From a checkpoint of a small contrastive audio-text model: waveform 16khz input, encoder moe soft.
Rows from block 2 of the audio encoder, named by matrix and row number. Rows with one number belong to one attention dimension. Each number is 50 + 12 x the weight over its row's rms, rounded and kept within 0 to 99. All counts start at 0. After the name is the row's rms in percent of the matrix's.
# v: attention value (encoder.blocks.2.attn.v.weight, 256x256), inputs 192-255
# proj: attention output (encoder.blocks.2.attn.proj.weight, 256x256, transposed), outputs 192-255
v.198 090:45 85 69 50 40 61 57 45 43 63 59 41 47 48 27 47 56 51 71 54 48 53 41 54 31 71 55 47 60 45 52 24 58 56 30 51 42 38 52 73 46 61 39 38 76 46 46 55 34 41 61 30 75 43 37 64 42 51 43 56 33 61 52 72
proj.198 074:43 74 27 44 46 55 60 44 69 46 45 63 22 35 61 28 34 67 55 37 26 42 66 54 38 31 48 38 61 53 32 37 46 50 63 32 45 61 27 36 73 48 40 56 64 58 75 30 42 57 47 51 35 47 49 64 47 35 57 43 47 59 32 50
v.199 097:32 85 69 61 37 59 66 39 63 76 49 47 35 63 26 32 43 56 78 50 44 57 39 52 16 61 37 45 44 45 53 28 59 51 54 50 57 48 33 61 42 54 29 56 64 49 43 45 32 36 76 50 49 51 46 45 44 42 52 75 37 61 52 60
proj.199 093:53 72 44 30 49 51 54 43 70 68 39 51 23 40 63 30 39 60 44 50 08 34 49 58 30 39 50 34 62 49 39 50 49 47 60 33 42 57 34 67 70 51 31 59 56 52 52 18 45 62 56 60 52 40 38 57 69 45 48 32 30 61 32 57
v.200 107:29 70 61 63 50 53 71 56 48 80 72 48 47 50 34 42 49 62 78 45 74 64 48 60 24 60 33 53 44 46 70 29 37 58 45 55 58 43 46 54 52 69 39 46 87 57 46 48 22 48 67 31 49 38 35 45 28 41 42 58 54 56 54 70
proj.200 112:67 40 56 34 60 53 58 38 75 72 34 41 39 53 52 22 55 50 48 55 22 45 57 66 45 43 42 47 49 57 44 61 47 48 66 34 40 45 51 65 42 55 48 55 62 53 43 39 39 59 61 33 52 35 54 57 46 67 40 36 24 60 24 59
v.201 060:52 52 41 47 40 44 42 69 39 56 67 51 49 45 60 48 36 53 37 41 40 39 74 32 50 49 37 58 59 52 52 70 36 49 62 64 71 54 39 47 77 47 67 35 62 45 41 64 50 38 60 63 54 64 43 45 45 54 31 49 60 57 63 63
proj.201 039:39 42 76 39 59 39 45 37 54 55 41 35 66 71 39 52 47 43 49 82 53 49 25 53 46 59 56 51 46 39 58 50 47 63 46 43 46 33 55 77 42 52 58 59 57 29 40 31 38 56 58 53 64 55 46 63 65 70 36 51 32 65 47 54
v.202 098:70 35 33 34 73 35 37 50 58 36 23 56 71 60 50 56 54 47 31 56 17 40 40 50 76 49 58 35 62 60 60 60 59 65 44 66 48 48 51 45 25 40 68 50 29 45 59 73 75 75 36 48 46 53 69 65 47 47 67 56 66 48 39 53
proj.202 107:35 66 26 60 61 37 25 64 25 35 60 66 58 49 48 87 42 55 51 46 64 48 54 43 62 46 55 49 57 51 39 40 57 48 44 64 54 58 50 46 69 55 55 34 34 45 65 43 67 43 46 64 56 63 47 48 57 30 64 58 63 26 70 43
v.203 102:64 17 26 56 64 43 38 60 56 23 43 63 68 52 59 57 57 50 26 53 44 50 55 43 73 54 49 58 41 49 39 75 41 47 40 56 46 45 53 56 37 45 74 38 20 38 49 68 65 64 40 64 37 56 55 46 53 61 54 33 74 47 55 37
proj.203 091:43 31 41 63 59 45 30 61 24 33 57 49 83 62 46 86 54 31 52 58 76 55 46 41 77 53 55 62 47 59 47 56 53 45 35 75 49 45 73 40 46 50 72 44 27 40 45 68 61 39 45 47 58 58 51 43 48 54 49 62 74 34 66 43
v.204 129:44 85 64 39 55 53 34 44 61 54 20 48 40 59 41 43 38 56 57 43 20 43 40 44 40 43 47 35 56 59 56 36 66 52 41 54 48 65 28 54 36 53 58 57 54 59 65 67 43 51 66 33 43 48 57 68 40 36 61 63 37 53 25 59
proj.204 132:31 87 32 48 56 36 39 56 37 43 57 71 28 41 49 56 29 72 45 45 46 36 50 46 34 44 59 27 71 46 40 31 51 54 61 49 50 63 20 55 80 54 32 41 51 56 69 26 55 58 49 70 49 58 40 53 66 24 63 54 48 44 62 46
v.205 088:60 31 39 61 44 42 80 61 34 55 80 38 57 39 53 43 46 42 43 40 81 58 55 57 64 49 53 63 40 45 35 73 40 42 68 26 47 36 70 52 59 46 37 54 53 42 53 22 47 31 40 66 37 43 42 46 48 55 51 44 55 51 66 47
proj.205 082:62 22 72 47 29 70 72 47 67 60 37 35 66 55 57 37 66 37 45 39 53 64 31 52 58 60 35 73 39 40 74 69 54 45 39 43 49 40 75 53 15 38 55 61 56 40 36 72 48 42 42 36 49 53 52 39 40 61 43 47 61 63 39 59
v.206 115:61 47 38 48 70 47 47 46 76 43 29 46 61 67 35 65 51 49 34 61 18 50 60 32 63 40 44 55 65 49 49 53 60 52 45 66 47 61 39 37 49 43 66 66 28 41 73 76 63 52 49 71 45 48 61 53 39 33 57 49 52 43 26 50
proj.206 138:33 68 21 52 54 40 27 56 34 42 62 62 48 39 55 80 34 53 52 49 56 38 48 40 53 43 59 46 62 48 36 37 53 48 41 59 58 54 45 47 83 56 44 45 35 50 66 37 65 47 46 81 51 59 41 49 74 30 64 50 66 34 64 47
v.207 114:64 18 18 64 74 53 45 53 69 34 43 44 68 60 46 58 41 32 22 60 31 45 45 51 76 42 42 49 59 48 59 66 39 60 46 83 49 50 59 51 40 38 59 63 34 37 58 75 59 54 56 67 52 57 60 47 46 64 56 50 76 56 32 45
proj.207 120:47 44 18 61 59 48 26 57 32 38 57 58 66 51 55 87 50 44 51 45 58 47 50 47 77 50 54 60 51 55 31 56 60 37 42 69 53 48 63 48 66 48 54 38 27 43 56 51 77 33 51 61 55 61 47 46 62 39 61 54 76 31 73 46
v.208 061:57 54 32 61 55 55 68 45 42 52 44 41 25 44 53 46 67 36 32 47 37 64 49 59 37 55 44 36 52 59 72 66 34 61 43 65 20 53 39 55 34 60 44 43 50 40 50 61 47 46 39 61 65 35 47 47 58 45 62 61 52 46 32 69
proj.208 048:50 70 23 59 28 55 36 54 46 55 44 59 52 40 64 61 47 49 54 25 31 45 54 55 59 43 47 57 57 57 42 49 59 25 59 54 49 57 58 52 66 44 40 44 37 58 64 47 70 47 31 47 56 49 43 34 54 24 61 46 70 28 58 51
v.209 090:68 12 36 65 58 51 47 51 46 48 51 61 72 49 65 62 47 44 29 51 65 58 68 56 66 45 47 45 46 59 63 53 31 50 38 73 43 55 76 49 31 45 72 41 45 38 57 63 65 41 29 56 45 62 50 53 48 62 47 58 79 45 33 51
proj.209 087:67 19 31 48 60 50 28 51 46 41 49 44 78 55 40 81 64 29 56 59 56 53 55 50 86 53 48 64 48 67 35 67 66 40 44 70 53 41 80 43 53 51 65 54 32 45 39 62 70 40 50 37 60 51 54 48 47 67 49 45 72 38 60 49
v.210 152:34 85 78 34 45 53 43 37 51 63 40 48 29 48 45 36 41 65 72 45 35 43 47 51 34 55 52 46 44 51 56 36 55 55 54 37 48 57 28 47 56 50 45 60 68 56 54 44 30 63 62 29 50 36 47 60 49 25 49 64 19 62 41 56
proj.210 157:38 86 60 45 45 37 61 52 51 55 50 63 19 44 44 27 33 77 43 44 38 41 51 50 17 49 55 28 65 41 55 29 46 57 70 32 50 65 17 59 58 56 25 45 66 61 63 31 37 65 49 57 44 48 45 54 53 32 57 50 30 56 43 50
v.211 071:24 41 57 32 50 44 56 49 25 56 52 57 31 30 81 42 55 68 49 50 45 26 29 53 45 64 54 51 58 47 52 66 49 64 43 50 45 63 47 48 76 53 57 53 61 62 39 33 58 41 49 35 47 66 45 51 75 44 61 41 33 73 53 54
proj.211 065:46 42 76 67 48 57 74 52 51 57 43 45 49 68 59 22 49 54 44 39 55 62 32 54 50 58 55 51 45 40 67 51 44 51 53 48 42 53 42 58 08 38 46 47 60 48 44 64 31 39 56 29 43 47 52 57 18 46 55 63 37 61 54 38
v.212 098:59 50 21 52 54 63 57 46 74 39 40 43 59 67 40 45 54 29 36 45 32 55 50 26 51 22 30 58 62 53 35 46 50 45 35 64 37 42 52 60 55 55 55 61 23 49 71 84 59 39 38 88 47 57 64 48 55 57 55 58 64 55 31 53
proj.212 110:43 58 17 50 41 51 35 47 43 38 67 49 52 39 56 83 39 40 54 46 60 39 43 36 64 43 54 55 58 48 34 47 56 45 33 61 57 50 58 45 80 46 44 53 36 48 65 42 71 46 40 88 54 61 42 51 75 37 63 49 80 43 64 51
v.213 135:40 73 83 30 44 54 40 42 33 67 62 59 22 50 52 38 53 71 76 39 43 57 42 61 27 67 64 45 38 56 57 43 54 49 58 35 52 57 31 61 57 48 45 38 68 59 30 15 43 60 47 23 51 43 46 45 64 48 41 49 21 54 59 46
proj.213 135:42 64 78 50 41 48 77 45 54 54 43 55 27 50 48 16 44 70 47 46 42 55 52 52 22 55 56 31 54 49 67 41 40 58 61 30 41 63 22 46 35 52 42 54 68 59 47 50 26 64 49 32 40 44 49 53 31 47 47 56 28 65 39 46
v.214 058:41 42 40 72 67 66 52 60 79 46 49 40 65 63 22 30 73 52 58 58 58 51 34 50 53 50 31 51 39 62 49 37 21 54 58 70 54 49 46 53 36 57 50 57 63 42 65 66 46 71 37 38 38 58 37 47 23 33 47 57 54 29 73 47
proj.214 044:65 52 40 27 52 40 30 57 42 54 49 54 58 44 46 73 61 54 62 62 50 42 58 48 50 51 53 52 47 61 34 50 54 39 53 50 54 47 54 65 80 66 53 38 42 51 33 39 70 46 56 58 55 35 46 38 82 49 39 44 53 35 50 63
v.215 106:71 09 37 48 60 44 52 58 48 41 47 50 61 54 62 47 53 52 32 45 53 34 52 39 64 35 64 60 54 59 34 79 45 52 62 51 60 54 69 34 61 48 66 60 30 39 46 47 69 57 46 70 34 53 58 40 56 60 48 32 65 53 58 35
proj.215 097:46 24 66 64 46 54 48 63 34 45 55 42 79 66 48 65 62 38 48 50 81 63 32 46 65 66 49 69 37 45 73 62 51 48 33 66 56 42 71 43 19 48 70 45 37 35 34 75 51 38 52 44 54 59 54 40 38 56 44 64 65 46 69 44
v.216 109:46 71 63 35 60 57 40 40 47 54 27 48 48 70 39 48 30 62 39 40 13 42 35 46 43 42 55 48 60 54 58 39 71 57 33 52 50 70 27 51 36 48 37 46 47 40 61 52 57 69 64 50 60 53 50 52 48 39 63 65 46 51 28 57
proj.216 107:24 85 28 49 48 38 35 59 40 45 59 71 31 46 60 55 26 67 45 34 43 42 45 42 39 41 61 30 68 48 38 30 44 55 53 55 51 71 27 44 78 48 40 38 46 51 79 20 51 51 45 76 46 56 46 60 60 23 71 52 54 46 60 39
v.217 070:69 22 41 41 50 51 45 51 57 38 57 42 63 62 47 49 56 64 30 51 55 46 64 30 52 37 46 66 34 54 61 43 27 66 64 60 60 63 40 31 54 49 63 55 51 46 41 42 42 62 43 30 19 53 64 42 36 46 41 25 50 38 53 50
proj.217 054:46 40 70 50 65 39 50 56 33 54 48 49 60 65 33 68 58 56 47 84 79 48 43 51 50 77 52 48 46 44 66 49 55 67 50 55 53 38 52 74 44 62 50 39 51 44 26 54 39 47 69 50 59 57 47 45 68 59 35 58 25 45 65 53
v.218 077:16 60 50 73 36 62 56 56 59 82 75 60 51 45 50 26 46 35 57 45 71 73 57 56 41 75 47 54 38 50 75 28 38 39 35 67 62 58 64 37 55 50 53 42 82 60 36 48 37 39 69 34 53 46 43 49 44 63 59 52 51 45 58 74
proj.218 084:76 25 59 39 68 56 58 43 71 67 30 43 50 54 50 25 63 48 46 61 21 47 58 69 54 44 45 50 42 65 38 63 52 43 65 48 36 44 56 66 43 52 47 48 50 59 34 42 49 49 62 28 52 33 57 52 50 77 38 37 32 57 33 53
v.219 106:39 47 68 54 35 52 60 43 22 56 79 65 52 44 66 60 74 47 69 53 72 60 47 63 46 67 63 49 33 55 51 43 40 47 46 40 57 49 54 58 66 42 44 43 45 45 31 17 42 49 39 36 50 35 46 39 70 66 52 34 39 42 77 36
proj.219 116:59 33 81 55 42 57 70 48 56 54 45 36 58 54 42 32 66 38 56 54 54 60 58 52 48 55 41 58 35 52 68 59 44 52 49 42 47 48 58 41 21 53 61 60 59 57 38 76 32 54 42 21 49 41 57 48 22 67 40 51 45 57 32 56
v.220 105:59 20 29 37 50 52 47 63 51 22 37 65 70 66 69 66 44 42 33 57 32 58 51 46 74 49 65 49 49 67 40 59 54 39 33 50 55 66 65 49 54 51 77 50 22 44 55 52 74 61 32 58 43 63 51 50 52 51 44 48 74 40 42 32
proj.220 096:42 38 43 57 62 47 30 58 28 27 61 54 72 60 44 82 55 36 55 59 80 54 42 38 75 57 56 51 50 61 45 46 46 47 39 74 53 48 60 35 58 49 69 47 33 50 48 63 56 38 38 47 54 61 51 47 49 55 54 58 76 44 72 44
v.221 100:16 87 63 42 31 55 51 42 51 78 52 49 24 37 53 35 49 52 79 35 55 50 44 52 33 56 46 58 38 43 60 50 38 48 47 41 51 61 44 45 66 48 29 64 73 53 44 33 34 49 67 44 44 44 50 48 52 37 39 68 28 54 56 50
proj.221 093:48 69 65 42 40 54 84 45 63 62 48 48 25 49 53 19 47 65 41 46 23 44 35 57 23 50 53 35 53 40 60 54 45 53 65 35 35 59 26 76 48 45 19 52 62 58 48 35 37 61 57 57 47 51 38 47 60 50 52 46 28 71 41 54
v.222 116:68 29 29 47 56 54 49 48 60 17 30 50 64 53 51 67 61 39 25 64 23 40 51 35 77 38 50 51 57 55 39 62 65 46 36 68 50 57 57 53 52 47 55 55 16 52 59 67 73 46 26 70 59 63 53 62 60 66 52 42 71 40 26 44
proj.222 118:38 57 24 66 42 49 39 54 28 25 68 55 61 44 47 86 46 41 60 45 74 49 50 36 67 47 56 56 53 50 42 44 55 48 31 66 55 52 52 33 69 46 55 50 34 49 66 58 64 37 37 64 51 64 44 46 55 35 66 62 85 40 72 44
v.223 140:68 20 22 63 52 50 50 61 50 23 41 45 76 65 59 58 54 30 23 53 41 45 62 37 68 28 52 54 50 50 45 68 54 44 47 60 49 49 59 45 46 42 63 52 26 41 59 69 76 49 32 81 48 56 60 46 57 69 50 49 80 40 46 51
proj.223 133:50 33 29 58 51 54 30 53 37 33 61 43 76 52 53 88 55 27 57 53 70 52 45 41 78 50 51 70 45 52 42 58 56 44 28 70 56 43 76 37 59 46 63 51 30 43 51 65 71 35 43 61 55 61 50 47 60 53 53 51 82 37 65 50
v.224 117:32 49 54 46 46 54 37 64 57 63 51 52 37 29 26 72 49 23 46 63 63 24 50 29 48 69 57 58 60 54 51 31 42 34 43 62 52 54 53 20 55 31 67 51 36 69 67 62 56 55 33 54 45 44 51 58 36 44 75 37 58 52 38 38
proj.224 117:57 37 63 36 52 53 34 65 58 51 47 47 45 52 52 61 73 50 46 47 48 45 49 55 49 50 40 44 51 62 41 57 71 23 75 46 63 45 69 72 51 50 39 28 26 70 47 29 57 48 34 61 61 42 37 46 82 64 46 43 41 52 57 48
v.225 113:48 46 49 61 65 48 52 62 43 58 69 71 57 38 44 39 56 64 60 71 70 50 43 72 69 59 46 56 54 39 58 61 41 51 61 71 51 39 66 47 33 62 50 37 55 63 43 52 39 46 65 35 50 37 45 56 35 46 46 54 59 40 53 71
proj.225 117:62 34 50 53 57 53 40 56 65 62 30 41 67 58 48 22 60 42 38 47 42 53 65 58 59 39 47 56 31 50 50 66 40 41 68 55 40 52 59 36 31 61 56 60 56 49 34 63 43 54 63 35 45 27 53 47 41 48 43 45 32 44 36 60
v.226 087:54 45 50 45 43 60 32 58 64 47 46 47 45 39 49 52 50 47 50 49 33 33 65 30 22 43 42 57 68 59 49 36 43 50 40 63 56 40 42 45 52 29 64 46 34 39 71 60 50 77 51 54 61 55 56 35 43 53 34 34 58 50 42 50
proj.226 072:48 55 39 49 39 64 41 43 34 40 66 52 47 41 48 60 48 58 57 61 55 29 33 48 41 51 67 39 61 49 39 52 62 61 72 33 67 33 41 65 84 48 36 44 42 52 44 27 52 62 47 69 52 61 25 59 73 59 35 41 35 49 75 43
v.227 100:45 55 47 47 57 45 32 67 55 57 46 61 39 41 53 58 68 65 49 75 45 32 59 54 58 43 40 56 68 62 47 33 60 53 51 67 41 51 40 44 60 55 81 32 60 52 61 84 47 61 55 38 70 40 36 56 40 58 45 44 68 51 25 78
proj.227 097:59 42 34 54 47 65 39 47 44 42 45 51 57 47 47 46 59 58 61 57 58 36 58 58 48 47 50 53 52 53 37 41 54 57 77 50 67 39 49 52 69 64 41 50 51 48 33 41 45 55 51 51 42 32 37 45 58 58 29 37 37 46 67 53
v.228 104:67 24 34 53 69 42 39 53 27 28 59 67 66 60 58 59 66 52 30 43 57 68 46 53 58 47 46 41 43 53 40 81 42 46 67 50 55 62 59 41 45 44 71 56 49 41 35 55 51 49 34 43 52 46 41 50 50 48 33 38 62 31 63 39
proj.228 091:51 28 47 59 66 46 50 58 35 37 47 62 89 69 34 60 56 30 48 59 60 72 54 49 67 49 45 55 44 64 53 62 39 47 41 68 44 49 57 42 41 66 78 51 62 33 37 77 42 53 47 19 56 58 52 39 26 60 46 66 64 36 48 66
v.229 122:56 43 43 52 63 38 39 46 36 50 39 42 62 49 56 41 63 55 40 51 45 49 54 76 44 28 43 55 46 44 37 66 43 56 66 54 44 54 48 41 49 80 53 60 59 32 31 47 31 64 61 57 49 29 45 55 49 46 35 36 30 36 57 52
proj.229 125:57 51 33 64 54 38 50 62 29 61 58 46 61 49 53 61 52 60 63 55 44 54 67 57 44 46 35 66 54 39 62 49 42 59 34 56 48 56 44 47 42 74 72 43 48 43 36 69 36 56 67 50 56 27 61 33 44 46 48 62 54 24 45 64
v.230 076:58 44 46 63 35 49 53 50 42 54 74 38 62 37 44 48 47 38 41 44 53 52 35 31 68 60 69 57 48 56 44 71 52 57 52 28 46 50 54 41 59 30 54 68 20 48 38 49 62 43 42 79 33 48 43 57 75 41 44 42 38 34 71 18
proj.230 063:44 54 82 43 59 37 38 61 57 60 33 38 50 53 50 58 48 16 47 50 68 58 43 36 59 61 49 63 55 50 63 54 42 35 26 63 42 41 68 53 29 42 73 48 28 56 51 67 56 47 56 56 61 40 69 42 53 45 57 61 38 49 33 33
v.231 097:60 49 55 50 60 51 31 53 35 51 25 76 63 60 63 39 47 78 49 55 31 69 58 68 60 52 43 31 61 69 51 42 53 51 49 49 42 73 28 58 31 63 79 35 69 41 47 60 56 46 61 22 50 46 52 39 28 43 31 59 43 42 60 48
proj.231 084:58 33 29 55 73 47 33 60 38 47 39 79 76 65 36 55 51 77 49 52 43 58 62 64 57 49 55 33 52 62 50 55 45 50 75 51 53 56 32 41 59 65 64 44 70 44 39 46 43 52 58 07 43 64 50 49 23 53 35 48 49 36 67 59
v.232 109:37 28 37 59 60 62 42 65 71 77 42 42 52 31 46 37 44 43 42 49 72 38 53 45 62 57 40 66 50 46 45 49 25 39 35 67 51 40 51 21 39 48 52 48 49 68 56 82 41 46 69 63 31 52 61 48 29 33 51 47 74 36 37 58
proj.232 118:64 24 44 40 62 68 38 59 70 55 44 44 59 54 61 52 65 55 41 49 38 41 53 65 55 35 41 54 43 54 44 73 60 29 70 61 55 47 67 65 46 47 44 44 38 58 44 46 55 40 64 56 55 42 37 46 72 64 37 41 47 66 57 52
v.233 104:31 51 43 56 63 60 59 51 27 50 39 74 45 67 55 56 45 62 54 38 44 64 48 52 60 67 52 29 44 66 60 40 35 40 53 49 33 71 31 68 41 66 65 52 58 61 43 24 58 47 29 16 53 40 52 34 40 50 52 61 50 45 68 49
proj.233 098:47 40 53 47 65 34 43 58 44 53 48 76 60 72 33 45 55 48 38 47 38 73 54 61 61 49 54 30 50 74 44 59 46 25 61 49 34 75 43 44 45 56 56 48 55 68 45 43 41 47 28 12 50 52 53 58 29 55 59 54 66 41 45 52
v.234 107:53 52 56 45 33 50 60 40 75 51 41 29 46 27 38 32 31 39 45 49 51 35 39 41 52 44 65 61 49 26 47 44 50 45 34 42 64 30 39 51 46 34 28 59 53 44 53 54 58 35 74 80 33 47 66 75 55 40 63 59 46 64 28 33
proj.234 098:49 66 60 37 37 51 54 44 70 49 59 41 20 30 74 65 41 67 50 33 42 41 56 40 36 49 39 59 53 30 53 38 63 57 35 49 61 48 57 56 48 27 44 40 41 47 78 46 66 35 64 80 49 61 56 43 60 45 58 47 50 73 49 35
v.235 071:36 57 46 40 47 76 45 59 60 52 25 53 70 51 51 32 56 46 49 43 70 59 47 69 74 49 76 56 45 52 38 51 33 41 51 56 57 51 33 38 40 63 63 35 48 69 63 56 41 27 56 25 37 41 56 62 33 56 52 47 55 51 33 61
proj.235 046:51 29 46 46 60 65 47 63 66 54 53 73 45 46 65 50 57 82 44 27 34 56 63 64 36 32 42 41 49 66 37 45 51 39 82 56 61 62 39 59 57 63 57 19 52 51 53 41 50 44 50 43 43 44 42 45 38 60 41 44 58 58 57 50
v.236 089:61 38 51 45 66 37 25 57 48 48 50 31 62 47 50 43 52 51 35 58 43 49 51 51 61 47 51 67 51 54 46 77 30 51 47 55 55 59 64 34 32 55 74 68 47 38 52 66 47 67 56 73 38 44 45 64 56 48 37 17 39 38 42 60
proj.236 077:56 34 42 57 65 49 43 74 35 62 42 36 72 57 60 67 58 45 58 65 67 49 52 52 58 57 33 69 52 45 64 53 49 44 46 69 49 38 58 57 45 57 66 37 39 46 26 69 47 47 65 59 58 36 50 28 67 49 36 67 48 37 64 55
v.237 072:39 38 70 62 50 61 41 46 47 59 43 50 37 44 52 37 37 39 55 73 72 57 33 39 49 69 64 35 56 47 72 34 52 45 56 29 62 38 30 56 45 47 40 52 40 77 52 59 49 59 59 28 34 42 40 52 58 60 66 60 47 38 42 35
proj.237 055:78 46 73 35 59 32 27 65 72 63 24 42 48 57 48 39 55 51 28 43 32 60 70 54 48 44 40 58 47 52 54 64 57 27 63 48 42 58 57 50 09 44 63 45 42 67 50 58 50 48 66 30 51 41 73 47 49 36 51 45 24 51 29 42
v.238 105:72 57 43 35 56 45 47 52 55 47 46 46 61 50 60 27 45 57 39 54 38 60 42 59 59 17 54 56 49 36 40 72 63 62 67 45 56 29 45 52 42 54 34 56 30 32 48 50 61 55 61 81 52 41 49 65 69 44 44 72 29 52 40 54
proj.238 107:45 68 42 54 43 50 51 45 48 49 59 47 41 32 66 61 34 52 57 40 58 51 62 40 45 57 53 69 52 35 51 24 36 74 21 57 59 40 45 28 46 53 70 48 47 28 60 74 62 53 76 70 40 42 63 39 33 38 54 56 52 46 47 42
v.239 112:53 64 62 46 32 45 64 34 49 57 61 29 48 36 42 52 61 54 67 48 58 52 61 52 25 26 38 56 58 44 63 44 62 68 63 45 62 41 37 53 50 51 29 41 55 38 51 50 34 57 55 48 58 46 36 42 61 54 34 58 24 49 47 59
proj.239 107:55 88 51 52 31 44 60 36 49 53 55 37 32 27 50 38 39 62 64 55 44 35 60 50 21 47 41 59 53 22 61 37 49 83 39 29 55 41 36 50 48 59 46 59 66 40 62 48 35 66 66 67 47 44 57 56 44 39 47 42 30 47 32 57
v.240 122:73 60 68 41 58 28 33 45 45 43 20 39 45 42 55 46 37 60 55 54 21 40 66 56 31 29 26 53 66 51 61 44 73 71 50 33 55 33 33 62 43 54 59 55 66 44 43 58 41 53 68 45 48 52 57 34 61 58 35 58 20 56 36 51
proj.240 120:70 80 40 54 46 38 48 44 36 46 51 47 41 32 42 60 35 73 66 65 50 31 64 49 35 59 52 53 66 30 57 41 55 85 44 35 61 37 22 42 56 53 53 58 60 41 55 58 45 62 76 49 43 59 64 48 42 33 42 50 29 35 56 44
v.241 098:45 39 44 76 50 56 75 33 49 46 70 38 61 56 51 52 59 41 54 25 68 52 58 39 34 70 36 69 45 41 59 59 32 47 51 58 45 44 62 70 53 62 45 42 70 51 48 26 38 47 39 51 34 45 56 22 49 51 58 36 44 58 80 51
proj.241 092:49 55 49 48 43 38 56 50 45 55 58 37 59 61 43 43 56 31 45 54 28 58 49 59 55 36 47 57 44 34 61 69 53 52 25 42 32 62 61 43 30 54 57 66 55 49 55 58 38 61 44 43 62 51 53 64 54 52 65 54 63 41 22 70
v.242 115:55 60 68 52 21 43 70 40 41 42 69 40 38 39 40 48 40 41 60 47 57 52 44 35 38 64 75 42 45 40 58 58 56 52 54 33 63 34 45 62 51 23 31 62 26 40 43 29 57 49 47 72 46 57 53 53 72 51 65 51 42 55 60 36
proj.242 095:41 76 90 38 37 37 60 47 55 50 53 35 29 45 52 48 40 37 44 46 50 50 33 28 44 60 56 47 49 38 59 48 59 55 29 33 48 45 63 53 27 32 47 50 36 47 72 48 60 56 41 67 58 63 65 57 57 37 68 56 35 53 35 34
v.243 093:59 56 62 51 45 48 64 52 26 45 45 44 44 64 62 25 39 54 43 43 54 62 33 45 47 42 67 40 37 47 43 59 70 46 58 27 58 42 38 68 50 56 21 62 44 46 38 25 59 45 60 49 43 45 49 61 79 44 60 64 26 68 64 36
proj.243 096:47 69 64 53 42 33 57 48 56 56 50 49 38 49 58 49 33 53 41 40 47 67 53 41 52 60 54 52 49 39 63 42 39 54 22 46 42 60 44 32 22 37 65 52 51 40 65 67 57 50 59 41 47 54 77 47 24 29 71 58 51 47 31 38
v.244 104:65 20 45 49 51 38 43 42 59 49 55 33 66 51 57 54 42 28 22 50 62 46 52 38 64 55 53 70 40 38 32 78 61 47 47 38 48 39 61 51 45 37 39 70 29 37 55 55 77 53 53 92 37 64 56 51 69 40 60 36 48 37 49 41
proj.244 093:52 41 52 49 51 50 45 64 49 44 59 33 67 51 63 84 56 34 50 43 60 56 48 38 69 57 38 78 49 41 57 56 59 44 17 73 56 49 80 45 29 36 71 43 30 38 62 80 70 33 59 69 61 59 57 37 62 50 65 64 72 52 46 48
v.245 105:44 63 62 42 48 51 39 37 46 47 24 27 28 59 45 43 34 48 52 42 22 43 62 48 24 43 45 35 49 57 59 29 55 53 37 32 53 51 25 69 63 53 36 57 59 48 44 44 44 51 49 53 54 41 45 47 52 51 39 52 29 63 41 47
proj.245 105:52 82 37 50 39 39 54 45 35 48 69 57 18 32 52 61 38 75 66 54 49 34 59 53 30 57 52 42 67 43 50 25 53 61 45 32 55 56 27 51 78 51 41 45 47 64 61 33 47 54 43 59 44 50 51 54 60 41 55 46 56 45 58 44
v.246 111:60 24 21 56 59 44 35 51 70 30 57 38 73 61 50 59 61 32 24 51 47 43 47 40 70 34 44 65 51 51 32 75 48 55 42 66 58 51 77 21 42 54 66 67 39 37 53 63 52 58 39 69 39 41 50 59 53 48 46 16 69 35 49 55
proj.246 110:46 28 32 56 48 63 51 64 32 40 65 47 69 49 61 87 69 41 63 54 65 55 53 49 65 49 26 69 50 52 44 48 54 45 35 77 60 44 77 67 61 63 64 29 36 34 43 63 55 41 44 65 62 42 40 24 66 69 41 62 77 44 62 64
v.247 088:78 38 40 34 44 46 42 40 47 42 30 63 71 31 56 55 56 65 55 64 60 55 50 61 68 42 43 42 57 50 31 67 58 54 49 35 53 44 42 28 52 31 68 41 64 46 55 74 57 59 57 30 37 49 67 62 50 52 20 37 39 36 41 58
proj.247 073:69 47 53 52 63 57 50 55 47 31 39 55 68 48 39 68 55 67 67 64 73 58 69 50 45 55 23 63 44 43 65 40 47 78 51 56 73 30 48 60 38 59 77 42 83 23 51 74 38 48 78 33 44 69 60 27 21 63 27 53 39 51 51 59
v.248 086:34 43 51 42 73 50 38 57 49 69 41 56 46 51 47 47 27 50 40 46 58 64 39 46 50 74 66 53 43 51 51 50 32 37 36 42 56 81 32 48 51 67 53 62 36 74 30 35 63 36 50 41 42 37 62 44 46 41 53 63 67 37 58 29
proj.248 085:47 26 53 51 73 45 49 61 67 74 38 63 49 64 54 33 50 50 35 47 47 61 38 63 63 50 56 33 50 69 53 61 39 06 67 64 30 71 41 55 47 41 42 48 39 74 33 37 48 33 43 38 47 42 47 53 56 51 51 59 63 57 53 43
v.249 137:42 28 52 55 60 55 52 65 60 77 71 57 44 49 50 57 49 45 53 57 68 37 58 49 51 69 35 64 53 50 65 46 29 45 41 77 37 37 62 39 41 44 62 34 61 59 60 75 41 44 53 52 39 57 63 36 29 54 57 42 78 55 54 63
proj.249 142:64 24 49 46 56 68 45 52 70 57 40 34 66 61 48 37 71 41 40 56 43 42 46 60 60 36 47 49 38 51 46 78 64 32 73 54 47 44 68 61 46 45 35 60 47 61 39 44 50 43 47 51 53 44 36 58 72 61 39 35 39 64 53 58